{"arch": "vit", "model": "image embedding model", "dataset": "photos of arthropod specimens (BIOSCAN-5M)", "train_examples": 97500, "image_size": 64, "crop_scale_min": 0.5, "horizontal_flip": true, "color_jitter": 0.1, "targets": ["family"], "num_classes": 218, "embedding_dim": 64, "norm": "layernorm", "norm_position": "pre", "hidden_act": "gelu", "mlp_ratio": 2, "head_dim": 64, "fused_qkv": true, "bias": "none", "qk_norm": true, "layer_scale_init": 0.1, "parallel_block": false, "inner_norm": false, "patch_size": [8, 8], "conv_stem": false, "layers": 12, "width": 256, "positions": "rope", "pooling": "mean", "am_softmax_margin": 0.2, "am_softmax_scale": 16, "init": "orthogonal", "residual_init": "scaled_by_depth", "optimizer": "adamw", "learning_rate": 0.00088, "beta1": 0.85, "beta2": 0.999, "eps": 1e-08, "max_grad_norm": 1.0, "max_steps": 11700, "batch_size": 128, "epochs": 15.4, "lr_schedule": "wsd", "decay_fraction": 0.3, "final_lr_fraction": 0.1, "warmup_steps": 350, "weight_decay": 0.3}
Rows from block 9 of a small image embedding model, named by matrix and row number. Rows with one number belong to one neuron. Each number is 500 + 50 x the weight over its row's rms, rounded and kept within 0 to 999. All counts start at 0. Numbers have three digits each.
After each neuron's rows are labels from the 100 images, of 14976, where the neuron reaches its highest value: "responds to" is what is common among them. Only what is clearly more common there than usual is listed. The data: photos of arthropod specimens (BIOSCAN-5M). In brackets: how many of the 100.
# fc1: MLP up (model.blocks.9.mlp.fc1.weight, 512x256), inputs 0-63
# fc2: MLP down (model.blocks.9.mlp.fc2.weight, 256x512, transposed), outputs 0-63

fc1.61:430478449458533494531507487486570496462524502499492426517538458542430572585639465547535469519617545375410526455552497498474457585425445501536577481574514539481431505533591535543459538468393491
fc2.61:552525554503481515460488558536525491524460539461469538468408506473567468488389501484497408499486488595590461486514491430513569494513498497549417528461501477546589456532482521580530485577560501
responds to: order Coleoptera (61)

fc1.107:474510478607532533454562487514506505512465496508499543498508468519543567532472551527527508480416503425353549499497486500467536520579497619481388502505573401574499515529497480506503441476521531
fc2.107:503574497459465535653420434482486504495513490517494479474461574489423532513494511553469536418581500441457487433552594510475429543416497518489483500502431535506433553504450604473556565511479470
responds to: order Lepidoptera (50)

fc1.217:390540536449577538556528464516570517414441560447458499499638512436371409525506530537507453540563522456408445475502501525483460544472403451536512590482507537434549423533494528573532669500552584
fc2.217:546518560433495512553485426422474474452487463533458458527522622476531542460436527545474439573506479494495521421490502544477424435574417483510511497527503498490516557408480592385470537514531472
responds to: order Coleoptera (69); family Curculionidae (30)

fc1.62:509357488541514526478502485586511549541575454525478492515484479497517400564457503562555422496581478473523521529518378492484555605563535593509554481426530448479552443488584518530525446514553496
fc2.62:479544418633426523502538509501448515511479498501536491489480414512610508483545424467533510456546520583592466470545497437605483480452496521462509539512566460477514580516462585436447438419492521
responds to: order Lepidoptera (44); order Hemiptera (31)

fc1.179:470560436437586529446541478481488467532550521559410496459520484530476546464475535480615489499488434537531502483587558484398546506484471475509550526487455504471492470517524563496532488539423527
fc2.179:522508482442473531540500559520566457527486486453521516540402477499511528506514552479472472497520548519405407532433491506516421422508574497499456541476450475526573475383545421441500527547552448
responds to: order Hymenoptera (46)

fc1.111:333501578514560575527507464519443448439597456557463396526485406492472402465448570533553466562602428455479438440533544542492472512496533505555548559492516517461499505498479546465541517493500470
fc2.111:530601507488473531486511519547548475480540489547517449534429382498482433462489500500543510504534499448478466497494537561493529489483440450603533549494445522523465554510486492438576559619501453
responds to: class Arachnida (33); order Trombidiformes (26)

fc1.505:531498484506506547483454523579502526495493442454410491547472441547522589559515547462452437530554486488506511439492495468398559523569463451530476491502528417599470470485494555475565560497428527
fc2.505:485480572543542467497514491544504509460487457496549464602537483510497558461461572566413497490483520560502607575394418494534521509555475430474498457487494537486547510444483504574438499538482583
responds to: order Coleoptera (37)

fc1.455:424510494496624539455553454559568512413452569549429397519566508517507512532457435531497493528569487493456538451595516456404539559525528469490513500475474530522467528495482566538552504513514535
fc2.455:559472537552557495484581498510505575495573422507485519508572498493454506614469398504556502573577486498468504568570541525538529575551463550608494423486479496520464517549541451613494484456518466
responds to: order Coleoptera (44)

fc1.182:440574454437481530464482437488526538508451588497393467518529503480520512532580516456477477500574510530521533559489530527446554547491545490524520599512546429540424505450476581490612598525496562
fc2.182:468462426573467474614487471479474466549573458527492560449522485504590529426537422499561626506523486553568546504560589491572503578427427495610415448498515453453452541489484414541481449454543444
responds to: order Diptera (79)

fc1.263:507497576555530489456494447510480443516450581526487498416515486478467522516435572467605501499452472515484470536485487579401571515591432494550478559529436482548506446485465593538560569418565473
fc2.263:462409450504601449469521508494561608480495548523535504574532487509459454435499581543526473442535503607420514540532523444492533553472611618394582489507454481518454454479577501597494523534462507
responds to: order Hymenoptera (43); family Mymaridae (27)

fc1.155:434455536490513552462461550612511520470526509461467482494493444511481515470521544478517518492567527347455473491478547498487522492519539455641470503483531437434429464547556411533495516468526494
fc2.155:468536555572579455582441479480539522547508516537491504618545482531410550469567528521458408485535517544516527495597568553473528562499527496465573466521434544383547530459477552567523564419452567
responds to: order Lepidoptera (39); family Tineidae (27)

fc1.347:425456515600543507529493316565429454500526456601509485461532367504524569498510510500597462589620497511450465493530517549495560546527536528544464491497547367483518549555532497461546479452518412
fc2.347:562510495357448502481548473509607554459510594515518483490477589507447470587462538542486486542479502527417578482448439480572467454469490397521536508488411564578486523445517523474522547534487458
responds to: order Psocodea (42); family Caeciliusidae (31)

fc1.413:404458602530530514470477537492566456471507526510411542484518529498509507519504472496581534475462500508429502509473519574452599585491495548569415469530544481474416433517508470589514580517491507
fc2.413:519453533425592365340494446508434490496482581568544536460496497479441502540428482429498382479502479548580516550537577473475562561485518380533514541483528502530544525471470516609533492544523536
responds to: order Diptera (62); family Sciaridae (34)

fc1.326:475487518590512521534526429618458525536529435555526531458465403487506498559462593469609527529659473481358460516544508490488581547560546558533508537464526387543492524506510492444538449416476454
fc2.326:564585465406460544544508553454529483475497597493507503470405634501433544553496448557465487504471486473378536400535452490517456417492483360474547495501438580569461522447493559426568548582480557
responds to: order Psocodea (35); family Caeciliusidae (29)

fc1.37:466526576464537523489610549532460428493537526466470503482516420507482447449548503498479446529470540475450461414496468483436520495482362520541505579540476499443543365518543470480500559509500453
fc2.37:494542579489502465573543515417499630494553469525472568480426581476485529557590464399528543499560455492390440551571578510503488579460537589473452570422463472520487526514432460416448465461546393
responds to: order Diptera (63)

fc1.466:502457514468480550536447525476458493502476528432391588485524525396494532475519461431505487474523364488500428524532579552532490477487409469561459545432463441504485470508453508472575526414541438
fc2.466:392527406441520427500559468442572514475494606496505449488477503493517419629552480502413568571432510443581522499473531493473456498464467464403582457507480470433418481505530489566438483441491588
responds to: order Hemiptera (34)

fc1.358:460377516459565525507603449565480533451465487553461451476531397533503471560563581569515403547570520459425503488482525521406536525468464621530480491468512502432508460610685467531470502550474454
fc2.358:484569473522431532464469569408553479514502611422460516525465564490588494449507525404549491483473482526650434524518508399488447507496536542543516523498415493572493489479403568488503492393564560
responds to: order Diptera (65)

fc1.279:441494503484526541463555530570436522431489516414468495565554434503547464596488584491472486549495531453407520512400496559420507463543462601542597568462465486567548459547574513518514470395503508
fc2.279:512457535450499553531508431477517508530479571461532569514470594484494484578432570489459544506486527534601542495516420443568493524522446500535524549468421494478556477486529516359571478520545499
responds to: order Coleoptera (52); family Chrysomelidae (50)

fc1.468:451456571491550505507519439485494427476472504574503487362590416492519480480457454518643476519504470483442473476530545618478482520581475573591495536559537513515531518511536479525563535388447448
fc2.468:504408441408566451440551471506566553499505492540517492432555507495433488537535453590494458602479506457465531467520455515575485485503455540451492448491464510483508521555603375499561561545518405
responds to: class Collembola (36); order Entomobryomorpha (35); family Entomobryidae (31); family: Cecidomyiidae (25)

fc1.346:336493549510560482458564518475353469510464590569458475528501533468413402502570427541489530505489511507458574468525519569495591518509480457543449520549499475425383538468581520490597573519541480
fc2.346:530426621424440466483456596511561550439536530486496476458581653488514446468473407519513589473450484555532497428514452518502475473464458441563472469466540594430526497517525472493376519435467380
responds to: order Coleoptera (65)

fc1.315:504487523480522505535537505604458494473476513522532411478514443525476470555532508542513511520531518476408510475495444514387533530488501459545514506514546502476514420539667480447468499517396479
fc2.315:492515483532487487441528516446528429512466562441478517509475466502523489508446564501553468499535486563595454488541559342513486531480501537510456527483494473507539478478468573567588454487597584
responds to: order Diptera (63)

fc1.229:491479483439525540504547513615487489460461561387471464473513450447482467638472526477491547500464510466432492540448478555429535513520338599598493547447443501547473422542608547551519532410502463
fc2.229:449581458506459523542412561435558534553492553417553581554386557482559438485461556404518514433415531536613520534493441480646522550465549523526508528490383518454558485517444478328538478466547563
responds to: order Hymenoptera (51); order Coleoptera (42); family Chrysomelidae (37)

fc1.109:421418585437635494507481470485426450539543542445440531485493485442494451478503532500479396577545493504489486484493461543325613555581428461557510562477385507443556353485488522533548530473514499
fc2.109:416490554445505427598412483416459523539492542527450559512491541494472552537586521448484523499531484483376491517586625494444474516535531437508610518483404543444504456456480471581519484590427509
responds to: order Hymenoptera (43)

fc1.192:437502515498541572429488521533472551520576531492468582512463545423463535438571567512594416511513420519457504431555538549532473559573510599528413548414456453486504418446497450402591557528536518
fc2.192:519528510596566538520411484427483547576486468503561567511550563490549536365475517508424417443409496504532484536440422516557583535553477516533409510503480448507465491519473459455491392437505504
responds to: class Collembola (43)

fc1.233:514458540487513584441451465572541541540447531570449473474525531442496447551440507504591433520487476496563504649545479525465541515552552499590419449431387514463526496488517485571474528547498416
fc2.233:407627462595476461589471520421512422499509522447515449503511416520485548457550513529568520471533488473344525489435565554433506576517539458548540491494512465521569434502510544440516515473552505
responds to: order Diptera (68)

fc1.177:501558482568496515372508452485490460534553481560480556442538523448489478509437388484590439522432379514516516485520527574531536484612476511545551507474517470553495477483488534426595460329559440
fc2.177:533463495506585482494431530500548568477452523548540493556453455483456493398483550533457424472505490509524444544484475466525503533496616562514484489515507513438534463471590454492539517579461466
responds to: class Collembola (61); order Entomobryomorpha (55); family Entomobryidae (45)

fc1.282:436530571494581502504510484521494530531483516506417475404576479514449516488535528504626496468586470538483428518584610555310614562528479520640479550495512525447518393489490589546543493549432478
fc2.282:504494515529475582587444523467461465534507491459475551533381483480524462426552547448445422424520513472435478570479431527556341393532622518495445473493433475503516472441498456482492496559505444
responds to: order Hymenoptera (82)

fc1.438:551451488448530575551475468516488457482547521500455475483486521449473521539547455498490440597566511457531494453500346535506502529476459487490613493508431471503415491497532516374520601469495408
fc2.438:588498544525482459434305492466503594576467496535479529475514517499444518426367523426595485353481484500449478605496537523503493636463529507561491525509396495473481487452439586500493508450516411
responds to: order Diptera (85); family Drosophilidae (67)

fc1.126:437547485459505559371601533516456458428474558471459554478571512424519561513566498434498511525459477422487515496471442529511468464561546491517551544494530443575492508572485521509496540434522565
fc2.126:495589451523424437500632564540408588526512524566550547485510520493587466499594486500486535536463519620529561527457505462544443473431485480510532537510527485523511528436556442497369465489468527
responds to: order Hemiptera (62); family Miridae (29)

fc1.116:478522469489532529632572456559413492497521486491468426464458321469533458518514488478469470635585510496432486503474543546457576420540461548507494622495464442448545507553499510544540554530493528
fc2.116:429503576492519452456551548457489465414505576475495520522458479483526505542624466505512583485503465512544482475587555415468537566406555493508454413445541473524505447612483481596507464570498493
responds to: order Diptera (74)

fc1.334:528536519531590513351571483520574466491463553516481506520491455514476494518478574501507411512485497468450558400480509458430612541565343534518508467502461506463472463545554500516495459449557536
fc2.334:523562525451501530424388493366548478460563413524486551526416616477611477437465531549435550415453500428474535424435548461492539476543550510545462471506494524527470473464402434417543485496557477
responds to: order Hemiptera (29)

fc1.148:489515524411524541442521447568605501472406475546442433456484523440572496550507450472533430534525501550567452576517498564387532541591518582529519498496547528483466493461495483515497551466523407
fc2.148:381564423572520541601523546435380459436554532407484547546562522474508530486614538572522518510476502569380542513411491521500424478478570455521507511509480454529630402554478553449474527461562444
responds to: order Diptera (75)

fc1.442:446418568527628519525487470472386467539537510512418557479469475487474468494527573466487440597564503490513443481482450551435590582558444463550529564495420489429451479463508534520577578492461484
fc2.442:542529590544514415480337478427585536584513515479497619540480579528432558483516480465548470453490491502472517549588492511529508593556478524574587407476396526482529434455408560609490487550476513
responds to: order Diptera (98); family Muscidae (35)

fc1.48:464537503554553523470435463512536449519542550465494457425634360528414491477448558513686463482526497454450498573512531511414516574562520468589551516501525452568480466486518621559551480482479464
fc2.48:485533490491491494539617465420424403453462513483533519458430458521578511527582536461405510596507511506513454496466438424504459362535521523455459478487437436465505507531456457441511485622521537
responds to: order Hymenoptera (54)

fc1.352:433519506506477530390504443549554459508512502506432476472558433484510520589554519473618496509609476445362441503477547571451539585521478509568475604505522482521421527539521549462524493394510487
fc2.352:479522539477482559514528453601569521498524436527488522537424588494529571459510563560459552513535494470489439431465565545521501542498478575578385454502410473423461511548478421469509453538474609
responds to: order Psocodea (57); family Caeciliusidae (55)

fc1.161:353453540579636509423585464457525505512558446562434525451557521436429492481529541503568469508537496523491459513502524576463560558591492618508483550463503483427381467472498511425555591418481452
fc2.161:521474606540517568467487580529433479493491457561485471522540553490523522392534437496464444513359490451507574592428384565559495494597590488533433462512479511563494513502596459491515552478504521
responds to: order Coleoptera (62); family Coccinellidae (28)

fc1.355:514476453430496580590486523516508535538501533379424531368602535432446514512500515483600450476505366466458497504544485529459552549553491511623433601405478488575535460499477604522577518490521473
fc2.355:426496531555505549601473450474380455421541486493452545517488568488572513468593567524507509465546472582549583493533518521509477495565483567512607414484456402523473527526425525476564475561493542
responds to: order Hymenoptera (90); family Platygastridae (40)

fc1.405:519446521462480588497442542575521483490480458417473487466536502380451407497442510444520516506503405416506487538479471517462537499535472431586556558430499484556485457486459576423585643376573506
fc2.405:481458591503547549476557532592473576398556480533464522539510514482478467491469521533467448542503479475598521542500481505486497456515518525415524519463598453525470468524586518521448481575509597
responds to: order Hymenoptera (71); family Trichogrammatidae (25)

fc1.55:519474541484489601579477530517461505512544500447386558433578530367423484485479451443535484503506340473532481486545467512511450437514457492553519502389448484580545395490435586480609578450552495
fc2.55:385527441417499525540488399532585434513517468527452445481511478478546539593502492526552497538491490435501562510467479562385536594539532556487539436502527434469430533483506456488519517366517498
responds to: class Arachnida (31)

fc1.18:400432551459580497407580474513545554483472542542405463474536460535513498577451532538517505542506510490415505539476491506360542554554443593616480518482496501543451419526549537640504489545498525
fc2.18:531432630489496445500388505570512582466474522523523534584500584475470457429538522438472517347463507582539617560508570523541504560493537501525591477505438525541470540342429468522491480562473518
responds to: order Lepidoptera (35)

fc1.54:442440454623505528502570490531485518455486444505494561521502516494542521528562443560538533496504489505403515502521533469507496506503439578490436488550560436486423470503512487494532499474420509
fc2.54:533480577542537492491554449518429510542461501512453537420462526536430602563495426480532505471513487580497420503582506497500463551512480500586429504456513488524480500480431552529520436507469512
responds to: order Lepidoptera (36); order Trichoptera (35)

fc1.288:433473482509561612554543537507430416493507520510350514404522456443505497545543485508523550488449460480495477439490465499484567515532506468474390523453533463447450454525579454444578580468496528
fc2.288:468418442541474559573567544522388493470516400515449513485553442497565529459560493520467562477484508620441550490501566557537576499494563480408424524502594485483468478545557456492467502505486438
responds to: order Diptera (79); family Milichiidae (76)

fc1.99:482525457543518575556485402521420523544455481562453500419467482426477488507554521469589417524533455533524455544580469595471474532582479515579466511474481528496526542474440576498554591514479461
fc2.99:487533490611443406507463475401463441543462525510536452553512480519539581380536511458500490455445498553453581489506451518512536545540494457390573522557559446521449440466525539406517506502508600
responds to: class Collembola (39)

fc1.482:491362456500514522482484451577554518473549447531482481504454410500568403529530578533498423529551501493510495520450455527468548585491534612547528452508468460460574469511592450544499479524459431
fc2.482:401608458589438567524497557466409472445505514467511496567539458481588505395582556457546534479515489541582447517483575481542400498434537426456563622517558447548523546486434538395465508423485553
responds to: order Lepidoptera (34)

fc1.425:340483556526545509362550508572530527516592373504458556474531494481459415462491535528562467515564442523475460466482503524478520517597547572520529593452541479456413360477553507432554504477496474
fc2.425:560531504604521512494499506419515475581470446568541463574472500533512525430491467552469389509448511523536494581462470497588483551544578519531429490512459575469495538459514466422528531408477553
responds to: order Hymenoptera (42); family Mymaridae (33); class Arachnida (27)

fc1.460:420492546427576536524494440508472540533553526487429524393680492526397507503509523533694456490555483536455481473566578564350589607535503526585521574448545521473540396474516580530555478564445465
fc2.460:527521550550427549572436585496418524523498511506516512557342518498561470437549559429422493392503511485499545578480447480564383376471616509437514458491421467533453565497487454474484435617485504
responds to: order Hymenoptera (68)

fc1.258:428400531493543566502520566561472498470547577485487486498448550461489483519476437530585522529483441420471561456437427541450514482574504535546545446468408509544410416489559542424492585405579469
fc2.258:497505563541448491464439544468540446505471581477463508487484552502474550581520500420576541489470485456479478532440435538458469507502548506556465485492477520629483455487409532538478574380520487
responds to: order Coleoptera (83); family Lycidae (41)

fc1.507:408454479460610522476552550523528501474515538461493491527556488496420464421457604545527495481576522463483457352470447453368460522534416517508548504544539507436519328514539615503494567452496530
fc2.507:544507514426497388397542434437483540515503506619470409494448529510578508519469474449561505570436469567572546546552475513494574618517512455486459499495537505483514566496408466434395525450518555
responds to: order Coleoptera (38); order Hemiptera (32)

fc1.311:485469573625469566426508496485486451465487497558462504450539477474551537520467544435573559533477444461486397515507497505500507507551474524539514594543498447575481400515489504463489520393479441
fc2.311:404356474481579465486556523526456506405510540498526505465516469494461471535465573533463551506533484544462472507522532393517468428412574486453464520492585443506530397518579494602472496622491444
responds to: order Hymenoptera (59); family Cecidomyiidae (31); family Mymaridae (25)

fc1.271:442507549544512592442442526505478474515568504463371555525446507476488514483587540456545534456519390357479506478516585520493518601477525501557521486466529371507435450523515473505524496498503515
fc2.271:546400506417561530506499486446474438443494514539459419501527494473532447528412517544480497622468500470586515523450534470511493470465479376569504490515436547455511460437557480499500604433529433
responds to: order Hemiptera (38)

fc1.81:520496470507488511419463452568593529533531468471433507485518430496481439558517555481617483500653483457395418463550566543452550573520445492587493531510539494485479513547500568495545477444479477
fc2.81:471585544484415586469460571487525352438521481482489503609403549508517635444455529507484477488495489463466486512450545590514430543393513435634441494479447506518544521420448475435609563487528584
responds to: order Psocodea (31); family Caeciliusidae (29)

fc1.320:457522496521541553531495524505418485501539494408419498514461508489470475494474552529526388512535359508520482556550552583493460482517515445567520503397493489543499464480514573478650488591533529
fc2.320:456568518584458502462452512493566651466506469525505454608422438527512430495542522536465482494549498481439464540495513532528442569440528613524438519500548501560495487565430504565435466478471413
responds to: class Arachnida (47); order Trombidiformes (40); family Anystidae (31)

fc1.364:442491470523511528511464505530375420493531464511453479467539460421553437466525562385515509493545456427447474533487548558498495456508509435586493556532479453537417530591480456487571480461471493
fc2.364:517482493396480493504530511560470610468474562519492526555500577493454483575554444506497470520483489528528520490462515505512480527512554462543466530483520610560613503477477508515478590567507446
responds to: order Hemiptera (34)

fc1.35:491466526538516526532446554466467439444555520438500533505521487400378427486489472491570502523543376448437464519527456507507467454502425500545546514445458514519502430506520566487587576452613479
fc2.35:560570449327470479462465502548492416546472526533505502514511509505444565493493627517488520477490508576515532496489522496430499523468550460413571528486550500521524516359491504517508492492478577
responds to: order Hymenoptera (44); class Arachnida (25)

fc1.195:474520579484536560419512466558522472498471515573417441518485497460513466529552533451520431601541497536566471553472476509448459515586521581586538472478447495495478523456526478538524573420503426
fc2.195:484539499622448480543555490359474489466521530420475566556519594518576593515569490478521478569517518517469419451489521522484438522508389502579493562523488430560529422482427560467438512416504540
responds to: class Collembola (26)

fc1.324:437531509497527526530528481482397513456554505500456490485484453434546497533506506483511443498555436462463406546516526571486464498563526453556522587453506501518537534500585537450555558448550503
fc2.324:568510575412478526465485598551465574510459547523541488448573669477478468425472546480504589455460491496527550580452497478565441478491489434560536513502487558563505525427468490540427513559490466
responds to: order Coleoptera (79)

fc1.30:445531458515567502555515557542411522458531575467420390513471415491483492474517503549565491496518477509489500494557449543425544528516513553483437497444401478496531518495566661500539527535560536
fc2.30:519501467527508412449500480519545559431491524542500399478636495512511476529496462468516595545494490550584491577507497518467467589423545540539491452500512522472525551552475493496362463452544455
responds to: order Coleoptera (36)

fc1.80:533534532478491565407515488560597464475441469364486466455474488450460445564473494457490418480460513456394416519477486527428555488487402522538527528524512515530485430577481483513552529420490475
fc2.80:498589436473446481584504557532479479496556483517468435451343457513486474487505521444552586507519495526506437504513547517511473502455568475532418503482462549496429501469517516324523510466518499
responds to: order Hymenoptera (80); family Ichneumonidae (58)

fc1.491:478553491582534475501466536470548447462544431471494505484502381482520481405538493482559448468619483466505460354573595488472480511513473559528414545537615483424553462570468524510552536485474551
fc2.491:524473599497513459476389507486633569509460580506484523469557566459421457531456466442557424411468492466548496553513514527445445562486543535505499503497426544484506477411422554524527541355531510
responds to: order Hemiptera (28)

fc1.400:464454528521523535554554523537521542481477490536512540490476474500553400500596569550464490543516520491456512546440492513443511502492502596536483520483467499478503433532617436548492463504495489
fc2.400:504517465579453520474475583368514527474501567427458577547504560471534490478503564443554487541493479578566454506523471411550394522499520463559615545498484468532497498410449539535455475431575496
responds to: order Lepidoptera (25)

fc1.225:467501501506576522440474465574542398429479550493466475557566474463493556440531487485536481531549440548485528423523547542457604578474469506537494559479518432554482381533590552456548525530545473
fc2.225:522522521422488509581485500520456497528484456498519579401589488501511430488539498529491597535471503540525527491578511485531555506466476448569415540486549489462585483576447407459455432624518422
responds to: order Diptera (73); family Dolichopodidae (50)

fc1.91:454484565571498519463489550551536507448545470509446515471520406488557461457531512441551515454524500317424490488505560531503519551501506525610427495519587414471447505596536430536511483476504481
fc2.91:474518546496531535697349486463541552550506490483448530557530562512432539531517519544453490432523480451509507558532596612481444579450572524537490453489366579410512533442454537541511557424458442
responds to: order Lepidoptera (34)

fc1.409:494492566602523522450436562451459457529520419427474537471464480510522421454534618504537442481541505431495423521531491474536501500479468482520516555545481480489499419572548482408591465556458465
fc2.409:551469503454496504418518477598518548511526456516457482544456521498453546581485442479527498457539497564446519548454476582523522515565575554500518437520587474613431537365514596514497530524476428
responds to: class Arachnida (32)

fc1.490:441423514469592511486489447422489453504485566437478547442470506418522482588483538507480375545510494477468422552537450512387530482561454462473557545467499549483511397478484454544550561543517503
fc2.490:408492572434512473533479563427476519465495558514421561472573577488493494457589528483476600512442486477386508466519602482434510486497507502489570500483420498508462434533516450577556547585461514
responds to: order Diptera (81)

fc1.439:448505501525466519459466529574465484496540440452488486480541478490507455448503555456567523495524442452388466502446564541484526519544395520677521589510378505608398468527546533505520498430488462
fc2.439:430449509517501512532488554557340444467483523481489540571510509490503498412509492459505435440505500563594500549532438511579479452517546455411545556524594467483505540446510543482526537506500567
responds to: order Hymenoptera (58)

fc1.144:474478478546482523399509430553533418516527465506487545495500452521522543534480587498614415577557491487404512469524489522537553556517489497486497450487456460483553504557561462395547458392534448
fc2.144:577496506433455547543484494523548522511450516538468542491427661491481581508461447536461504507494481534403530481529499485556515510485455420526465456490478546606433499392521497492597562575515508
responds to: order Psocodea (41); family Caeciliusidae (28)

fc1.22:363450519538522565529510458558514536501497442507466531502502447477515442447566514551513527590634486449482434484469544496471472523549506584541583570505522406534466426498633466517525494545416543
fc2.22:477555482533544452553497558476414488488472545470503531483438525497501454447546481478491502569443502459501556520479517502437510462535419483624511498478412507490445457492508451500529489505586561
responds to: order Lepidoptera (66)

fc1.141:511470513496546542559528531512453525476521497515427577470500529360453485485529442491508468472450413497515551471558505539505508490528509481503411507381522505465536463485457519464619594541566477
fc2.141:502530538515529384386502447485502500480540481602501406398517519487563529497481477461524461558459493428498530454505445540413545537605489531518477536498471479502448543611521415388527475432475601
responds to: order Coleoptera (58); family Throscidae (46)

fc1.165:467516455427553547598455568477373485490574584447468437513461466491460473513538570462520519470493483485370543505510484553467475503566548424562569522486538517490544487477474483558542554469490479
fc2.165:500504441536413457500493410545466472483419411487545478460588513488586462457580464507494531573509501536587506517498538489542469502471422490563439462513482539541477526526497433380512486551483513
responds to: order Hemiptera (33)

fc1.456:477495504550580544530452569621414417488511509451464423506508343515442527490476587498600473457530477442457500488522399550428536509558562496531490483480597456506499466512586566517558495533475546
fc2.456:481525470503523473456539492504420488425514395486484462531520440498535480450594545498478520600486500466496519536473529535507406464489464459525486466513483464457507465523518454384481492632472560
responds to: class Arachnida (41); order Trombidiformes (25)

fc1.150:495502474511519551455550487622572483417531447417495483512519448474488526486539607480487436554613523385486489477474472544471472448536507522506561466512574421444496523553584480463507570422503536
fc2.150:541461535595528456474600526572397522517480519553501518546563452499443494462570458451464414557509500610616498524490487541504517404523513420382576494507555464389530506515559496612417513512462573
responds to: order Hemiptera (36)

fc1.302:465438574503521539549532452545479470421566404444469515559496458457490554579566472542468327605597500426567431465442540497474499491486517465451512504505602528499563479509592475373553594439543442
fc2.302:593388630470523470422408461588577529534447490554525481455460577498467460453421450464534506409450493524485544566475400527507506470584523529498568446522434549540377563433477458519483488502443448
responds to: order Diptera (77); family Drosophilidae (42)

fc1.441:468461498447495531570504480567493480549511437496479441534478393499518467414501502547489412647572477483459502490474522515412628497542445464517509570517488498477541394467580559490543538559474551
fc2.441:539503519527447542548454536599446513451523485534470480447504505496483480427552466607543542543476485436459579533510457599562494510503544474544477388488480518468481540492599464469504520614502459
responds to: order Diptera (96); family Mycetophilidae (32)

fc1.323:563490554461493548473533476578443526518500497534462494448477524436498475478471414534533408558444410501519549480577519511461559571571391561585495568437542533583557476488526528505569465448539465
fc2.323:480468503495572505472348415421503427469550437506489522486606542487460457469468506572528436453483465463498543475544551528530537600526486508648471403462567494476532471458503491470544463486580449
responds to: class Collembola (74); order Entomobryomorpha (50); family Entomobryidae (42)